python train.py --model="text-conditioned image diffusion model" --dataset="photos with spoken descriptions (Open Images, Localized Narratives)" --train_examples=101725 --image_size=32 --horizontal_flip=true --conditioning="text" --arch="unet" --objective="edm" --cond_dim=256 --tokenizer="char" --vocab_size=53 --text_encoder_width=128 --text_encoder_layers=6 --text_encoder_norm="layernorm" --text_encoder_norm_position="pre" --text_encoder_activation="gelu_tanh" --text_encoder_mlp_ratio=3 --text_encoder_head_dim=32 --text_encoder_fused_qkv=true --text_encoder_bias="none" --text_encoder_qk_norm=false --text_encoder_parallel_block=false --text_encoder_inner_norm=false --text_encoder_positions="rope" --cond_dropout=0.1 --norm="groupnorm" --activation="relu" --weight_standardization=false --padding_mode="reflect" --widths=[96, 96, 192, 384] --blocks_per_level=2 --scale_shift_norm=true --attention=true --upsampling="nearest_conv" --init="kaiming_normal" --residual_init="none" --optimizer="muon" --muon_scale="original" --lr=0.019 --momentum=0.9 --nesterov=true --orthogonalizer="polar_express" --adamw_lr_other_params=0.0019 --grad_clip=5.0 --steps=11300 --batch_size=64 --epochs=7.1 --lr_schedule="cosine" --final_lr_fraction=0 --warmup_steps=220 --weight_decay=0.0 --adamw_weight_decay_other_params=0.05
Rows from block 6 of the denoiser, named by matrix and row number. Rows with one number belong to one attention dimension. Each number is 128 + 32 x the weight over the matrix's rms, rounded and kept within 0 to 255. All counts start at 0.
# q: cross-attention query (model.enc.2.2.cross_attn.q.weight, 192x192), inputs 96-143
# k: cross-attention key (model.enc.2.2.cross_attn.k.weight, 192x128), inputs 86-127
q.9 [ 88 128 155 139 120 152  75 106 146  45 118 118 121 188 155  88  89 120 126 118  84 133  78 131 150 146 113 150 147 136 132 138 126 169  97 161 187 140 115 105  95 236 103 147 167 117 128 108]
k.9 [100 144  73  90 126 136 115 125 110 140 152 144 173 134 168 169 134 146 162 122 125 141 190 121 116 136 149 150 143  68 139 122 142 134 151  80 149 137 193 133 152  96]
q.10 [116 106 126 119 125 107 137 143 132 109 159 112 131 115  90 160  99 152 146  93  90 163 129 106 127 102 124 128 136 157 143  89 179  96 116  73 136 124 117 130  94 132 121  77 139  93 107  92]
k.10 [ 87 160 120 164 130 126 126 133 168 104 109 134 132 174 153 172 154  86 179 153  98 133 116 159 133 125 138 127 164 188  94 117 123 124 121  95  82 108 103 106 132 163]
q.11 [124 111 104 155 173 148 161 110  66 114 117 195 177 145 170 141 131 117 135 121 120 162 166 157 104 211 134 149  72 147 134 158  70 115 111  92  94 173 130 175 167  91 131 133 150 114 177 130]
k.11 [172 142 202 117 108 145 157 135 164 178 114 126 110 138  87  80 128  94  46 191 187 157  40 118 105  91 109  82  88 117 190 112  57 132  94 132 147 125  67 116  68 154]
q.12 [129 143  81 102 130 151 125 114 139 141 119 144 170 122 157 127  61 198  71 179  72  77 103  82 125  74 150 127 133 121 108 147 114 169 141 170 122 153 139 110 134 156 123  84  60 157 189 127]
k.12 [167 107 115 121 154 147 160 124  88 131  88 108 108 142 107 120 123 138  76 144 141 143 121 117 141  98 141 116 142 115  89 121 110 124 115 112 176 135 142 161 103 181]
q.13 [ 81 144 108 108 192 160 142 161 113  99 116 118 169 142 158 113 114 101 105 126  83 108 137 134 122 130 133 104 104 108 116 102 150 139 172  92 125 195 114  83 123 108 147  64 149 154 132 113]
k.13 [146 113 122 147  72 123 112 140 151 105  67  93 113 116 104  88 196 129  57 129  94 155  93 144 121  50 122  77  60 116 129  72 103 149  65 122 134 154  71 122 103 152]
q.14 [127  77 111  99 140 103 142 168  86 109 181 105 104 103 107 146 132  97 141  33 106 111 145  80 117 132 136 140 135 125 145 161 119 121 153 120  86  67 136 161 163 158 117 116  96 136 156 129]
k.14 [128 113 135  98  95 122 114 219 173 112 111 130  55 113 142 141 144 172 129 131 100 172 128 110 142  89 171  76 195 147 122 229 181 138 151  61 133 144  83 149 120 124]
q.15 [ 90 145 112 116 115 177 147 110  93  74 145 147 125  74 125 150 137 157 126  90 103 121 136 151  70 176 144 124 114  94 138 211 137 113 155 153 147 132 128 164 157 128 143 141 157 160 166 114]
k.15 [193 154 137 112 126 156  97 168 167 168 147 130  90  96 102 131 156 136  68 141 138 134 129 133 111  66 161  74 110  98 183 140 154 111  92  98 176 130 120 127 170 148]
q.16 [103 144 132 151 116 109 146  75  66 123 113  95 109 145 123 183 168 122 143 128 164 140 125 107 111 112 147 132 165 123 163 102  92 120 141 110 106  91 127 186 111 109 147 182 164  99 134 127]
k.16 [112 120 152 126 151 164 130 168 117  97 162 122  78  89 120 152 107 133 179 148 141  75 133 138 120 120  92 118 125 142  83 119 138 124 152 125 119  97 170 175 168 147]
q.17 [163  54  88 129 110 164 119 121 138 136 133 119  95 135 161 135 119 106 146 108 127  94 170  93 147 174 104 116 113 123 151 155 166 131  99  91  56 109 148 136 133  90  92 110 146  96 127 153]
k.17 [152 205  95 131 104 124 186  56 120  93 165 130 138  62 124 117 207 165 159 117  83 113 150  89  50 173 131  99 100 143 114 140  55 175 148 142 145 130 138  75 127  53]
q.18 [171 110 128 113 145 148 120 133 130 168 106 106 149 118 140 108 136 151 163 161 167 113 149  97 126 102 110  81 163 130  80  87 132 104  69 118 137  92 143 131 177 124 179  91  85  92 130  95]
k.18 [128 144 141 110 179 140 144  98 179 125 151 178 150 125 115 115  84  90 145 107 142 123 171 127 116 106 112 161 149 193 104 167 106 119 145 149 108 168  93  58 137 135]
q.19 [181 131 124 118  90  94 145 127 118 133 148 134  99  78 122 128 147  88 121 149 108 140 110 117 124 181 128 134  93 131 128 155  92 105 131 102 116  94 154  80 121 123 126 166 125 132 118 117]
k.19 [ 93  89 106 119 109  81 154 179 137 149 136 163 132 147 144 122  71 112 163 144 168 126 128 112 118 127  93 104 166 116  99 168 165 124  98 136 161 100 134 150 109 171]
q.20 [ 94 121 201  84 145  96 152 126 144 119 167 157 122 140 115 159 110  92 175 110  93 102 163 169  81 151 126 170 110 118 126  86 133  93 178 145 131  53 125 129 109 197  78  94  80 143 187 173]
k.20 [133 139 170  73 120 137 107 161 159 195 100 136  45 153 151  72 182 126 116 146  97 178 127 135 181  60 126  84 153  97 159 139 197 100 129 103 127  88 147 141 121 184]
q.21 [148 120  57  92  99 126 103 160  95 202 143 111 136 113  66 118  98 150  83 149 127 208  88 126 114 126 129  84 143 105 136 111  80 162 121 126 189 122 144 126  94 146 215 172 138 142  86 119]
k.21 [ 90 197 129 123 117 127 168 118 112 134 124 145 109 170 183 166 119 128 200 108 152 127 170  98 176 186 139 146 159 119 131 149 136  45 156 125  96 123 148 129 142 110]
q.22 [141 126 100 116 109 148 139 118 169 163 101  75 161  96  73  80 144  99 114 185 134 176  90 135 161  97  75  89 142 171 106  93  55 151 105 131 193 111 149 110 132 126 154 144 136 174 111 138]
k.22 [ 89  50 131  88 138 135 165  74 106 138 145 137 198 146 159 176 112  38 184 107 158 106 120 113 121 135 110 205 117 182 129  78  93 112 104 177  11 175 146  81 140 160]
q.23 [218 135 104 153 128 172 104  65 160 161 128 153 127 102 157 119 166 122 153 175 143 121 143 135 141 115  97  62 145 122 134 124 196 156 104 140 128 133 166 114 136  65 114 137 156 143 118  88]
k.23 [132 146 111 157 118 118 154 103  71  78 161 127 127 114 119 127 102 113 118 172 102 110  76 104 120  83  99 119 116 172 116 204 106 148 156 101 181 119 112  92  58 102]
q.24 [119 162 151 108 144 138 139  77 135 123 152 140 113 123 155 127 169 126 141 142 163 131 164 136 130  98 101 142 140 201  99 133 213 187 123 180 151 148 127 103 120 127 103 134 126  78 126 138]
k.24 [154 153  80 121 175 115 150 122 107 167 140 155 184  88 125 130 107 119 191  94 131 179  86 126 107 149 130 178 134  83  95 196 126 122 140 161 150 130 202 102 108  71]
q.25 [171 151 140 155 148  54 167 193 178 193 159  97 136 165 125 170 183 108 139 138 165 150  85 115  88 100 154 125 168 171 146 108  88  96 105 127 140 168 174 117 108  84 142  79 137 115  70 141]
k.25 [ 81 144 147  92 161 102 144 106 191 148 153 160 130 141 140 105 101 125 239  79 119 185 147 153 114 179 147 138 152 130 116 134 140 131 162 186  63 135 184 104 134 122]
q.26 [156 114 129  96 138 125 180 180  58  93 172  93  96 151  73 127 111 107 135 106  80 164 110 138  97  96 146 128 132 149 115 157 159 115 110  85 172 131 188  72 117 166 140 100 196 108 154 173]
k.26 [109 195 168 127 125 100 130 141 159 147 142 135 114 111 105  99 124 116 141 125 141 140 170 160 127 148 163 125 117  78 109 134 116 110 133 129  90 109  89 162 186 131]
q.27 [115 145 120 209  97 123  87 143 132  85  86 214 150 179 133  97 106 135 127 131  94  74 175 157 142 142 148 133 149 113 106 118 135 132  89 143  96 198 115 127 138  92  82  83 120 211 121 156]
k.27 [143 136 148 152  86 144  75 109 122  89 113 144 142 106  70  94 189 125  91 163  80  95 150 148 133  88 162 101 112 135 149  80 112 166 111 121 130 144 135  97 171 107]
q.28 [155 159 145 123 131 140 179 131 151  54 101 148  71 113  71 161 116 166 155 125 112 109 102 135 141 106 121 120 146 136 124 139 161 105  99 159  81 135 100 122 131 115 143 163 102 149 122 141]
k.28 [141  67 128 138 126 134 130 146  90 143  95 155 140 136 124 124 174 155 102 147 123  99  89 130 103 144 132 125 177 177 145 128 115 186 134 155 174 109 153 119 135 142]
q.29 [227 120 173 138  94  97 176 141 142 215 107 127 100 124  80  79 147  80 126 141 113  89 102 135 138 130  67 108 186 112 143 107 110  91 155 131  66 118 127 108 139 112 143 141  91 144  62 178]
k.29 [ 56 117  96 106  93 162 150  93  55 131 179  99 136 155 136 138 127 139 211  92 117  98 158  67 159 190  82 190 125 130  76 158 154  94 148 109 144 124 156 173 137 157]
q.30 [106  96 160 120  78 111 143 118  91  98 162  70  92 163 165 114 159  97 114 107  90  86 140 130  88 138 140 129 134 112 114 181 163 118 176 159 109 106 150  53 132  95 113 126 108  90 149 145]
k.30 [115 113 136 129  99 130 128 200 139 148  90 116  88  95 126 151 103 173 106 143 146 163 170 151 114 122 188  77 160 102 143 143 195 150 118 105 102 107 128 187 167 136]
q.31 [ 87  96 137  86 138 122 141 104 148 134 148 116 119 152 163 175  89 188 126  83 109 109 137 178 151 145 181 171 100 128  98 143 176 184 137 158 136 122 154 136 128 188 161 127  91  89  79 181]
k.31 [174 181 137 123 105 124 113 142 112 123 151 141 146 153 161 149 172 142  62  57 148 161 155 155 114 115  89 106 135  96 105 213 146 184  86  89 133 139 168 149 120 137]
q.32 [122 122 143 111 120 157 134  90 173 172 115  80 163  81  57  97 106  85 150 162 110 131  97 125 149  77 176 112 153  87 106 106 157 107 160  98  99  67 102 145  77 146 131 146 103 120  75  64]
k.32 [125 102 129 235 131 119 128  77 112 148  95 212  80 150 184  93 104 136 192  81 135 204 144 188 193 100 125 120 100 173 155 211 148 139 124 104  72 105 180  97  67 123]
q.33 [158 153 125 114 115 106 169 144 114 105  68 114 126 128 144 157 152 138 174 122 109 172 101 156 144 156 109 143 129  91 179  55  88 186  91 154 136 112 121  86 134 136 174 138 139  95 154  87]
k.33 [128 169 105 160 134 105 138  94 129  79 139 131 163 110 141 167 146  99 141 108 154 104 179 155 147  95 183 122  82 103  66 147 107 133 125 130 144  95 177  85 133 136]
q.34 [146 123 153 171 166 180 166 114 143 108 134 107 172 168 127 143 176 134 107  88 147  92 159 126 118 114 132  83 106 161  89 142 184 156 113 118  93  81 126 138  96  68 166  96 118 104 190 118]
k.34 [116 148 106 123 138  91 155  99 171  36 178 164 211 135 139 110 105 114 182  89 135  87 171 122  96 104 157 170  64 126 135 118 109 150 143 165 138 107 216 106 100  86]
q.35 [114 155 138 129 161 129 157  65 136 124 126 116 112 126 130  84 125  84 112 175 149 116 114 131 106 146  67 162 143 183 157 180 159  98 130  76 127 146 164 123 155 120 157 111 148 127 112 141]
k.35 [121 136 144 138 215 169 138 139  81 124 119 162 115 181 173 156  86 151 131 121 129 129 201 106 114 173 130 146 124 153 138 112  74 168 136 115  79 109 166 127 110 101]
q.36 [ 98 154 138 160 127  99 141 165 141  84 150 115 116 139 155 129 134 127 152  79 151 148 140 148 108 140 124 137 125 111 129 188  73  99 126 110 134  94 150 174 135 176 157 117 186  97 148 103]
k.36 [110  93 109 174 107  91 115 197 129 170  47  85 150  96 109 133 170 137 114 161 143 148  46 118 124 162 139 153 202 110 134 160 166 123 129 132 174 127 114 132 168 140]
q.37 [153 147 114 112 171 122 167 133 128 117 122 149 102 170 184 192 119 108  84 104 141 115 155 126 120 141 116 148 114 150 147 153 150 143 132 109 127 180 134  90 157 189 156 114 142 128 100 108]
k.37 [148 112 117  82 153  87 108 134  92 136 152 141 136 141  82 149 133 120 111 140 118 120 143 151 122  70 159 155 176  83 142 135 122 150  81 130  83 114 127 156 131 111]
q.38 [122 139 156 167 140 139 100 153  88 119 111 101  95  91 131 108 141 122 115 131 146  61 135  90 127 109 128 115 135  95 147 146 154 149 147 121  94 134 113  76 142 108 148 128 149 137  96 118]
k.38 [122 159 111 115 125  95 157  84 137 195 173 181 124 135 158 174 103 122 217  92 122  56  97 107 120 177 140  82 144 175 215 152 105 110 118 155  83 139 145 115  97 152]
q.39 [144 133 119 158  64 123  97 148 156  91 130 141 136 110  70 161 122 134 195 114  60 130 116 137 107 135 137 138 135 154 135  85 120 138  83 182  93 153 143 137 104 142 100 140 130 140 104 119]
k.39 [107 163 119 122 113 145  93 126  79 157  77 128 124 145 128 156 159 105  96 129 148 136 120 115 185  94 125 111 125 110 133 120 152  76 159 154 159 118 142 129 152 137]
q.40 [ 94 128 120 141 112 131  90 129 141 115 149 151 107  81 138 133 109 118 123 129 158 105 106 109 158  93 100  84  92 143 105 149  90 153 145 162 129 123 121  94 153 108  89  84 136 115 137 137]
k.40 [163 153 153 107 159 162 132 150 105  96 108 135 150 123 156  90  83 167 126 120  94 102 150  90 145 152 160 153 150 143  99 102 139  92 140 123 157 189 111  84  95  72]
q.41 [164 136 140 133 157 111  81 132 156 118 176 157 115 171 120 116  90 115 146 136 123 127 117 158  81  80  89 169 123 111 103 111  97 154 145 101 131 162 121 146 122 148  74 132  96 113 122  93]
k.41 [109  53 125 152 123 147 107 117  79 171  61  90 113 142 161 103 129 153 144 197 107  99 114 172 101 170 127 116 138 171 147  93  94 114 144 105  72  80 141 153 149 177]
q.42 [105 108 130 123 122 163 160 137  99 140 128  98 141 136 125  63 140 102 112 127 169 165 118  93 142 108 135 127 130 172 134 102 123  85 138  76 175 171 157 157 140 152  63 157  72 152 154 155]
k.42 [160  96 146 131 145 145 128 146 174 148 141 122 123 120 183 122 112 182 171 183 137 127  94 104 118 125  77 121 124  84 142 133 116 137 161 133 120 112 169 124 118 169]
q.43 [126 102 175 109 109 139 109 106 134 142 165 110 146 134 129 157 162 193  87  97 132  65 117 138 112 127 125 136 100 137 109 125 147  82 100 207 100  88 101 140 109  79 151  87 112 114 144 195]
k.43 [138  76  89 111  74 111 141 160 136  86 160 140 163 123  86 102 143  83 114 139 106 154 103  93 136 212 116 163 138 136 166 158 115 139 211 152 113 174  53 118 179 135]
q.44 [141 156 152  98 133 151 136  94  62 236 109 124 140  46 123 160 153 129 158 130 113 168 166 143 150 127 123 129 129 116  96  82 182 133 121 214  88  82 122 143 137 148 166  10 121 152 149 125]
k.44 [154 124 134 151 149 151 130  99  55 134 143 170 158 140 165 147 116 121 145  56 131 118 142 143 144 177 112 143 156 199  88 127 122 146 124 100  99 105 176  97 162 172]
q.45 [162 165 134  88 113 133  51 135 140 111 163 114  75 104 131 111 153 197  82 143 109 119 103  95 183  58  81  80 134 113  68 119 132 125 140 215 124 106  72 120 121  92 111  70 123  75 165 131]
k.45 [178  86 131 119  85 157 138 129 163 114 151 198 167  92 189 129 102  87 150 161 134 155 168 117  70 172 119 158 196 159 121 149 151  92 151 125  79 151 167 100 145 187]
q.46 [109  86 108 142 165  65 159 143  84 135 159 102 174 141 109 135 120 151 142 141 179 111 132  96 159 172 123 138  94 148 124 134 141 107 112 107 126 200 116 133 141  78 167 113  68  82  52 131]
k.46 [111 159 127  77 155  93 174 128 112 125 153 169 162 118 131 107 147 105 109 133 132 165 122 138 170 102 154 132 126 139 123 138 134 144 107 123 151 133 153  98 111 143]
q.47 [129 111 125 136 145 143 151 150  79  82  94 114 174 128  71  70 126 161 109 103 145 110 144 119 148 112 114 133 131 186 159 108 157 115 102 128  92  93 178 136  72 141 129 155 135 104 153 111]
k.47 [110  88 149 131 124 167  85 143  98  78 129  97 143 128 188 167  84  97 110 112 143 106 153 136 127 166 107  99 133 116 123 149 103 134 136 114 136  88 145 151 144 146]
q.48 [117  67 141 131 165  90 148 128  78  98 117 147  86 117 141 116  57 163 118 146  98  97 140 165 137 153 101 129 127 123 109 165 123 130 109 143  97 161 101  86 155 151  82 115 181 150  94 169]
k.48 [138 151 109  90  91 192 175 188 153 193 127 106  90 137 135 131 129 132 100 170 116 120 106  72 126 112 102 136 157 121 163 154 132 141  66 101 123 144  77 218 158 171]
q.49 [156 159 107 114  79 151 162 131 174 148 133  76 161 155 184 137 143 139 122 132 162 115 154 145 101 123 173  44  96 140 157 138  70 146 140  98 168 176 102 136 187 115 120 182 153 143 145 131]
k.49 [114 168 107  66  99  50 151 118 175  41 129 126 162  85  86 114 166 126 150 128 103  88 104 117 124 147 183 157  39  99  96  61 113  97 159 153 145 158 145 101 133  48]
q.50 [127 135  91 120 125  64 157 182 146 115 108 110 138 165 117 140 121 113 143 102 113 124 188 161  88 149  98 189 166 102 105 154 104  83 140  88 106 129  95  94 130 181 170 186 134 108  37  87]
k.50 [111 102  88  91 134 147 138 133 173 148 128 103 122 112 115 135 147 110 155 144 141 114  70  85  53 133 102  86 153  93  90  93 127 121 140 155 142 111 117 119 116 136]
q.51 [126 153 132 128  67 114 147 166 129 212 110 120  80  92  74 112 108 107 112 137 114 123 126  93 127 134  85 139 161 189  97 182 119  93 137 166 120 158 111  75 188  89 103 111 104 135 122 145]
k.51 [103 106 145 163 145 107 116  51  92 136  93 158 147 149 177 150 109 145 148 100 106  69 151 112 151 102 129 115 145 220 103 118 113 106 173 133  84  68 181 126 107 123]
q.52 [145  99 100 181 160  77 200  74  63  47  97 187 173 148 149 115  60 159 187 105 121 118 118 159 108 154 213  85 150 144 119 102 110 161 140 166 206 126 183 165 106 122 104 136 160 162 152 193]
k.52 [116  85 114 149  82 118  87 214 117  82  86  92 154 169  90  77 141 145  31 184 114 169  71 157 107  85 101 109 168  59  83 147 189 122 124 131 195 166  54 146 165  94]
q.53 [124  97 103 122 114 125 169 107 183 110 167 111 120 153 153  81 127  88  92 176  66 135 128 143  86 126 130 150 128  93  81 141 119 123 133 124 147 180 150 131 146 180 121 114 118  94 121 116]
k.53 [109 100 115 119 108 155 163 118 213  63 124 149 195  72  63 105 174  75  39 116 143 140  99 112 100 174 154 111 150  84 165 111 172 120 139 143 168 155 123 135 166 112]
q.54 [153  95 147 146 115 171 111 141  88 145 148 113 168 123  82 139 126 126 118 147 156  90 180  79 152 152 145 129 102 210 167 148 166 100 131 116 140 122 123 134 115  89 110 128 146 200 121 183]
k.54 [156 136 122  83 180 111 155 123 128 130 133 126 162  76 117 132 148 156 131 147 139  90 122  91  86 127 161 174 119  94 111 143 125 142 176 134 143 135 125 127 146 140]
q.55 [109 119  96  94 153  78 174 119  91 115 151 128  97 148 149 157 113  92  80 203 127 157  98  90 158 187 123 150 100  91 118 142 115 118 117 163 155 104 129 113 116 190 151 174 151  86 154 113]
k.55 [117  89 113 152  99 213  65 169 124 119  44  53 110 129 142  85 172 123  70 183 128 142  84 118 131 119 142 138 245 174  92 145 166 158 148 101 173 154  60 167 164 150]
q.56 [ 79 164 123 130 103 160 143 137 121 119 113 180 163 158 120 169 169  98 141 112 143 127  93  75  88  72 120 146 127  40 101 106 101  97 157 113 169 125 159 183 138 137 122 167 110 141 179  98]
k.56 [120 115 121 138  38 103 151 106 112 156 119 160  96  87 152  98 119 118 136 172 107  91 133 138 127 133 130 129 124 142 157 110 156 130  85 128 132 107 127 182 117 158]
q.57 [130 130 101  61  94 134 156 194 152 109 123 110 112 187 151  79 154 105 142 134 110 157 156 153 104 179 163 170 141  80 243  77  32 139 147 132 138 123 179 152 133 134 163 153 133  85  97 137]
k.57 [ 72  66 147 172 104 143  78 151  98 127 142 168 139 171 128 124 154 146  99 100 118 145 183  79 118 133 101 126  55 115 123  72 147 216 154 142 131 113 139 157 143  70]
q.58 [ 85 127 142 180 167 163  57 104 178  52 184  81 145 154 185 124 119 169 106  67 122 127 112 145 100 153 147 116 160 109 118  94  98 171 121 198 150 154 130 106 129 154 169 128 118 169 134 179]
k.58 [133  88 133 100 127 129 109 208 169 114 110 106 106 120 115  76 121 134  94 169 151 173 118 175 111 108  97 108 149  97  90 125 168  97  89  97 155 147 124 163 186 134]
q.59 [155 130  80 116 102 117 136 147 146 123 139 155 119 157 127 141 114 119 158 100 101 183  97 146 120 113 116 140 119 139 157  96 129  66 124 121 120  99 113 132 157  86 117 163 115 154 148 147]
k.59 [174 168 156  92 172  58 145 111 187 116 126 173 119  83  96 114 156 152 155 129 123  99 108 117 106 141 108 111  70  85 122 118  91 124 117 163 125 145 127 103 132  39]
q.60 [146 103 157 167  97 128  81 108 120  85 130  99 157 133 117 130  87 177 142 157 153 117 103 130 129 170 167 105 114 103 114  88 118 202  92 133 145  98  97  91  78  95 119 148 111 130  75 124]
k.60 [118 165 107  73 132  95 145 155 156 127 149 108 138 146 106  84 118 127 117 160 101 128  77  85 135  71 112  87  89 132  83 100  90 110 128 128 158 189 125 112  98 153]
q.61 [105 178 128 148 149 204  98 129 142 152 147 137  91 103 146 126 149 104  37 135 190 119 129 129 205 138 125 117  67 130 125 125 124 145 145 127  89  58 186 141 156 113  99 175 122 142 157 156]
k.61 [ 97 168 107 109 135 167 141 171 145 136 163 170 112 111 119 137  87  58 139 161 146 122 116 154 130 127 122  83  97 162 189 128 140  81 158 102 109 186 109 153  78 112]
q.62 [130 160  83 104 147  97  68 120 109  97 145 172 129 100  77 124 127 134 169 146  79 137 123 117 125 105 122 141 192 148 146 201 127 111  95 142  84 145 107 184  96 155 131  64 143 125 109  71]
k.62 [151 106 125 119 130 117 108 130  44 150  30  80 114 145 105 134 114  93 104 167 166 116  67 151 173  55 163  95 139 173  66 170 125 145 107 125 154  66  95 221 133 209]
q.63 [133 110 189 108 143 144 113 101 119 172 119  63 123 128  95 101 124  38 135 110 132 106 105 172 153 170 140 126 117 144 136 105 175 178 108  29 129 134 150 109 152 118 134 151  98 157 146 108]
k.63 [194 185 180 134 149 133 174  78 121 111 102 155 137  75 171 116  92 149 167  71 129 142 159 147 121 102 151 144  59 105 141 145  87 160 142 152  91  98 243 156 123 117]
q.64 [185 176 116 129 170 125 187 109 124 141  94 101 111 160 110  96 153 120 120 142 148 124 135 181 145 104 148 113 178 156 135  66  92 118  90 137 143  70 113 111 129 163 143 163  68 128 109 111]
k.64 [ 98 122  93 153  79 172 156 224 134 127 119  88  97 141 172  89 122  91 137 110  94 129 160  92 170 147 111 163 137 110 125 162 150 113 154  93 144 143  93 148 128  95]
q.65 [165  75 150 140 123  94 156 149 120 138 119 168 135 162  37 142 120 117 125 142  92 123 100 104 112 174 161  88 153 164 115 146 134  89 142  81 108  66 148 140 122 151 158 152 135 141 147 138]
k.65 [137 174 153  96 103 116 130  77  92 134  97 134 142 116 142 143 151 126 161 124 127 166 121 172 105 133 109 145  71 169 122  79  78  97 142 139  93 169 110  98 107 154]
q.66 [146 118 162  56  71 128 176 148  91  99 129  67  99 120  43 135 149  79 114  91  99 157 108 151 183 134 144 140  99 204 110 144  45 154 133 147 176 148 164 139 100  84 160 144 142 155  25 102]
k.66 [ 79  55  62 143 106 142 105 176  62 160 135  91 141 145  98 111  86  90 162 115 148 135  81 158 119 226  98 208 223 150 122 152 158 176 117 106 104  94 153 138 131 141]
q.67 [117 179  66 137 158 156 142 200 148  66  70 110 132 107 167  87  96 150 143  75 108 131 106 125 105 165 127 161 135 118 149  99 104 119  94 103 134  95 100 118 174 122 127  84  98 108 160  93]
k.67 [ 71 178 108 121 144 131 104 227 185 125 119 126 104 162 128 150 127 167 135 121  58 152 120 151 143 143 143 113 167 105 140  67 102 180 151 154 132  95 131 125  96 113]
q.68 [135 111 142 122 125 149 112 122 110 196 167 105  94 120 144 121 128 126 186 135 156  99 109  80  83 115 139 115 145 152 158 136  99  36 108 210 110 137 146 120 158 128 184 120 133 114 140 162]
k.68 [115 209 150 112 128 120 171  85 150  86  98 149 211 150 149 139 111  59 160 145 131 150 166 105 142 108 122 112  81 154 136  93 126 136 167 150  90 197  93  63  44 138]
q.69 [105  72 206 100 126  98 151 168 131  86 145 122  82 103 173 178 160 156 169 122 105 178 130  98 124 143  89 208  53  87 114 162 116 107 110 218 113  79 145 140 116 159 145  95 148 142 132 136]
k.69 [160 193 177 164  83  60 154 135 110 158  91  84  56 115 137 153 123 134 110 147 148 151 147 101  96 111 121 121 122 123 128 147 169  90 155 192 147 138 135 182 143  84]
q.70 [124 131 106 104 162  88 120 142  97 120 139 136 135 112 208 131 170 127 140 132 164 103 149 117 110 123  94 131 130 170 118 172  62 150 100 170  76  98 153 178 143 114  86  71 122 109 175 112]
k.70 [209  60 147  86 149 165 163 138 133 122 128 132  64  89 116 125 149 101  77 166 133 110  79  83 138  72 200 114 119 153 156 105  82 147 131 182 169 157 114  97 116 139]
q.71 [124 137 188 121 116 165  73 113  99 128 108 142 126  98 100  73 136 140  75 133 184 107  97 179 185 122 108 141  90 124 149  83 199 137 151 116 103 236 107 148  92  79 155 141 128 184  76 149]
k.71 [154 121 156 126 184 132 119 139  96 151 154 130 106 122 104 125 116 135  98 117 128 134 128 112 120 105 157 156 148  92 123 162 126 128 147  76 137  90 167 133 113 186]
q.72 [ 70 168  85  79  96  94 171 161 123 129 120 146 140 125 103 146 109 123 176 143 153 117 145 126 116 166 141 109  70 124  87 178 181 100 105  46  89 106 144 117  84 156 136 113 154 150 182 127]
k.72 [149  88 165 128  97 129 124 156 147 145 138  82  67 180 163 114 154 152  90 123 144 107 151  50 144  90 104 125 129 124 128 126 144 116 108 145 156 127  74 131 159 128]
q.73 [167 139 179  76 172  94 190 111 143 125 150 128 155 100 171  87 131 129 182 157 143 132  87 128 151 161  99 148  92  81 173 105 108 139 143 158 153 192 129 108 176  79  56 132 145 180  40 168]
k.73 [113 137 186 150 110 207 154 181 129 105 160  65 129 140 125  56 131 117 170 125  75  92 158 106  91 149 112 167 120 117  90 119 127 130 133  97 116  84 135 174 104 122]
q.74 [ 98  54 116 175 123 117  85 143 123 147  80 171 158 203 187 121  83 115 155 160 116 110  88 136  96 163 135 170 147 142 141 109 106 116 189 171 129 142 109 155 164 120 173 121 155  90 135 160]
k.74 [131 159 132 117 125 147 114  95 169 108 106 123 105 122 154 103 118  82 141 168  99 149 120 124 148 128 111 157  85 115 166  66 131 137 128 145 109 179 132 108 138 103]
q.75 [150 159 121 129  90 148  99 127 154  60 101 118 168 112 152 124  83 140 126  91 158 124  94 157  90 179 148 163 110  76 150  78 142 131 158 134 189 116 167 170 117  88 141 152 188 185 105 192]
k.75 [ 81 120 114 119 155 175 123 125  27 101 161  99 115 155  88 147 119 146 205  90  84  72 173 126  72 153 111 121 100 135 113 131 166 160 151 142 132 138 194 178 115  75]
q.76 [101 173 152 194 124 183 138 115 182 194 157 148 148 152  66 145 125  77 121  79 185  80 148  78 131 128 107 152 138 155 113 136 128 146 103 121 102  99 118 134  68 132  71 100 126  55  89 153]
k.76 [144 186 111 149 113 135 160  29 110 114  99 133 164 110 131  99 130  84 133  84 111 138  82 115  84 218  78 115 109 141 119 127 136 115 107 136 111 192 135  67  97 141]
q.77 [104 167 168 147 152 119 191 140 205 106 135 136  99 168 124 106 127 194 144 134 116 177 128  75 108 154 106  86  89 169 117 184 167 179 144 143 153 122 137  91  55 170 103 143  79 147  71 121]
k.77 [ 71 148 142 110  81  88 158 144  83 142 123 133 134 121  70 142 169 162 169 128 140 134 162 137  98 182 162 174 147 153  55 122 170  92  88 186 138 142 100 175 172 151]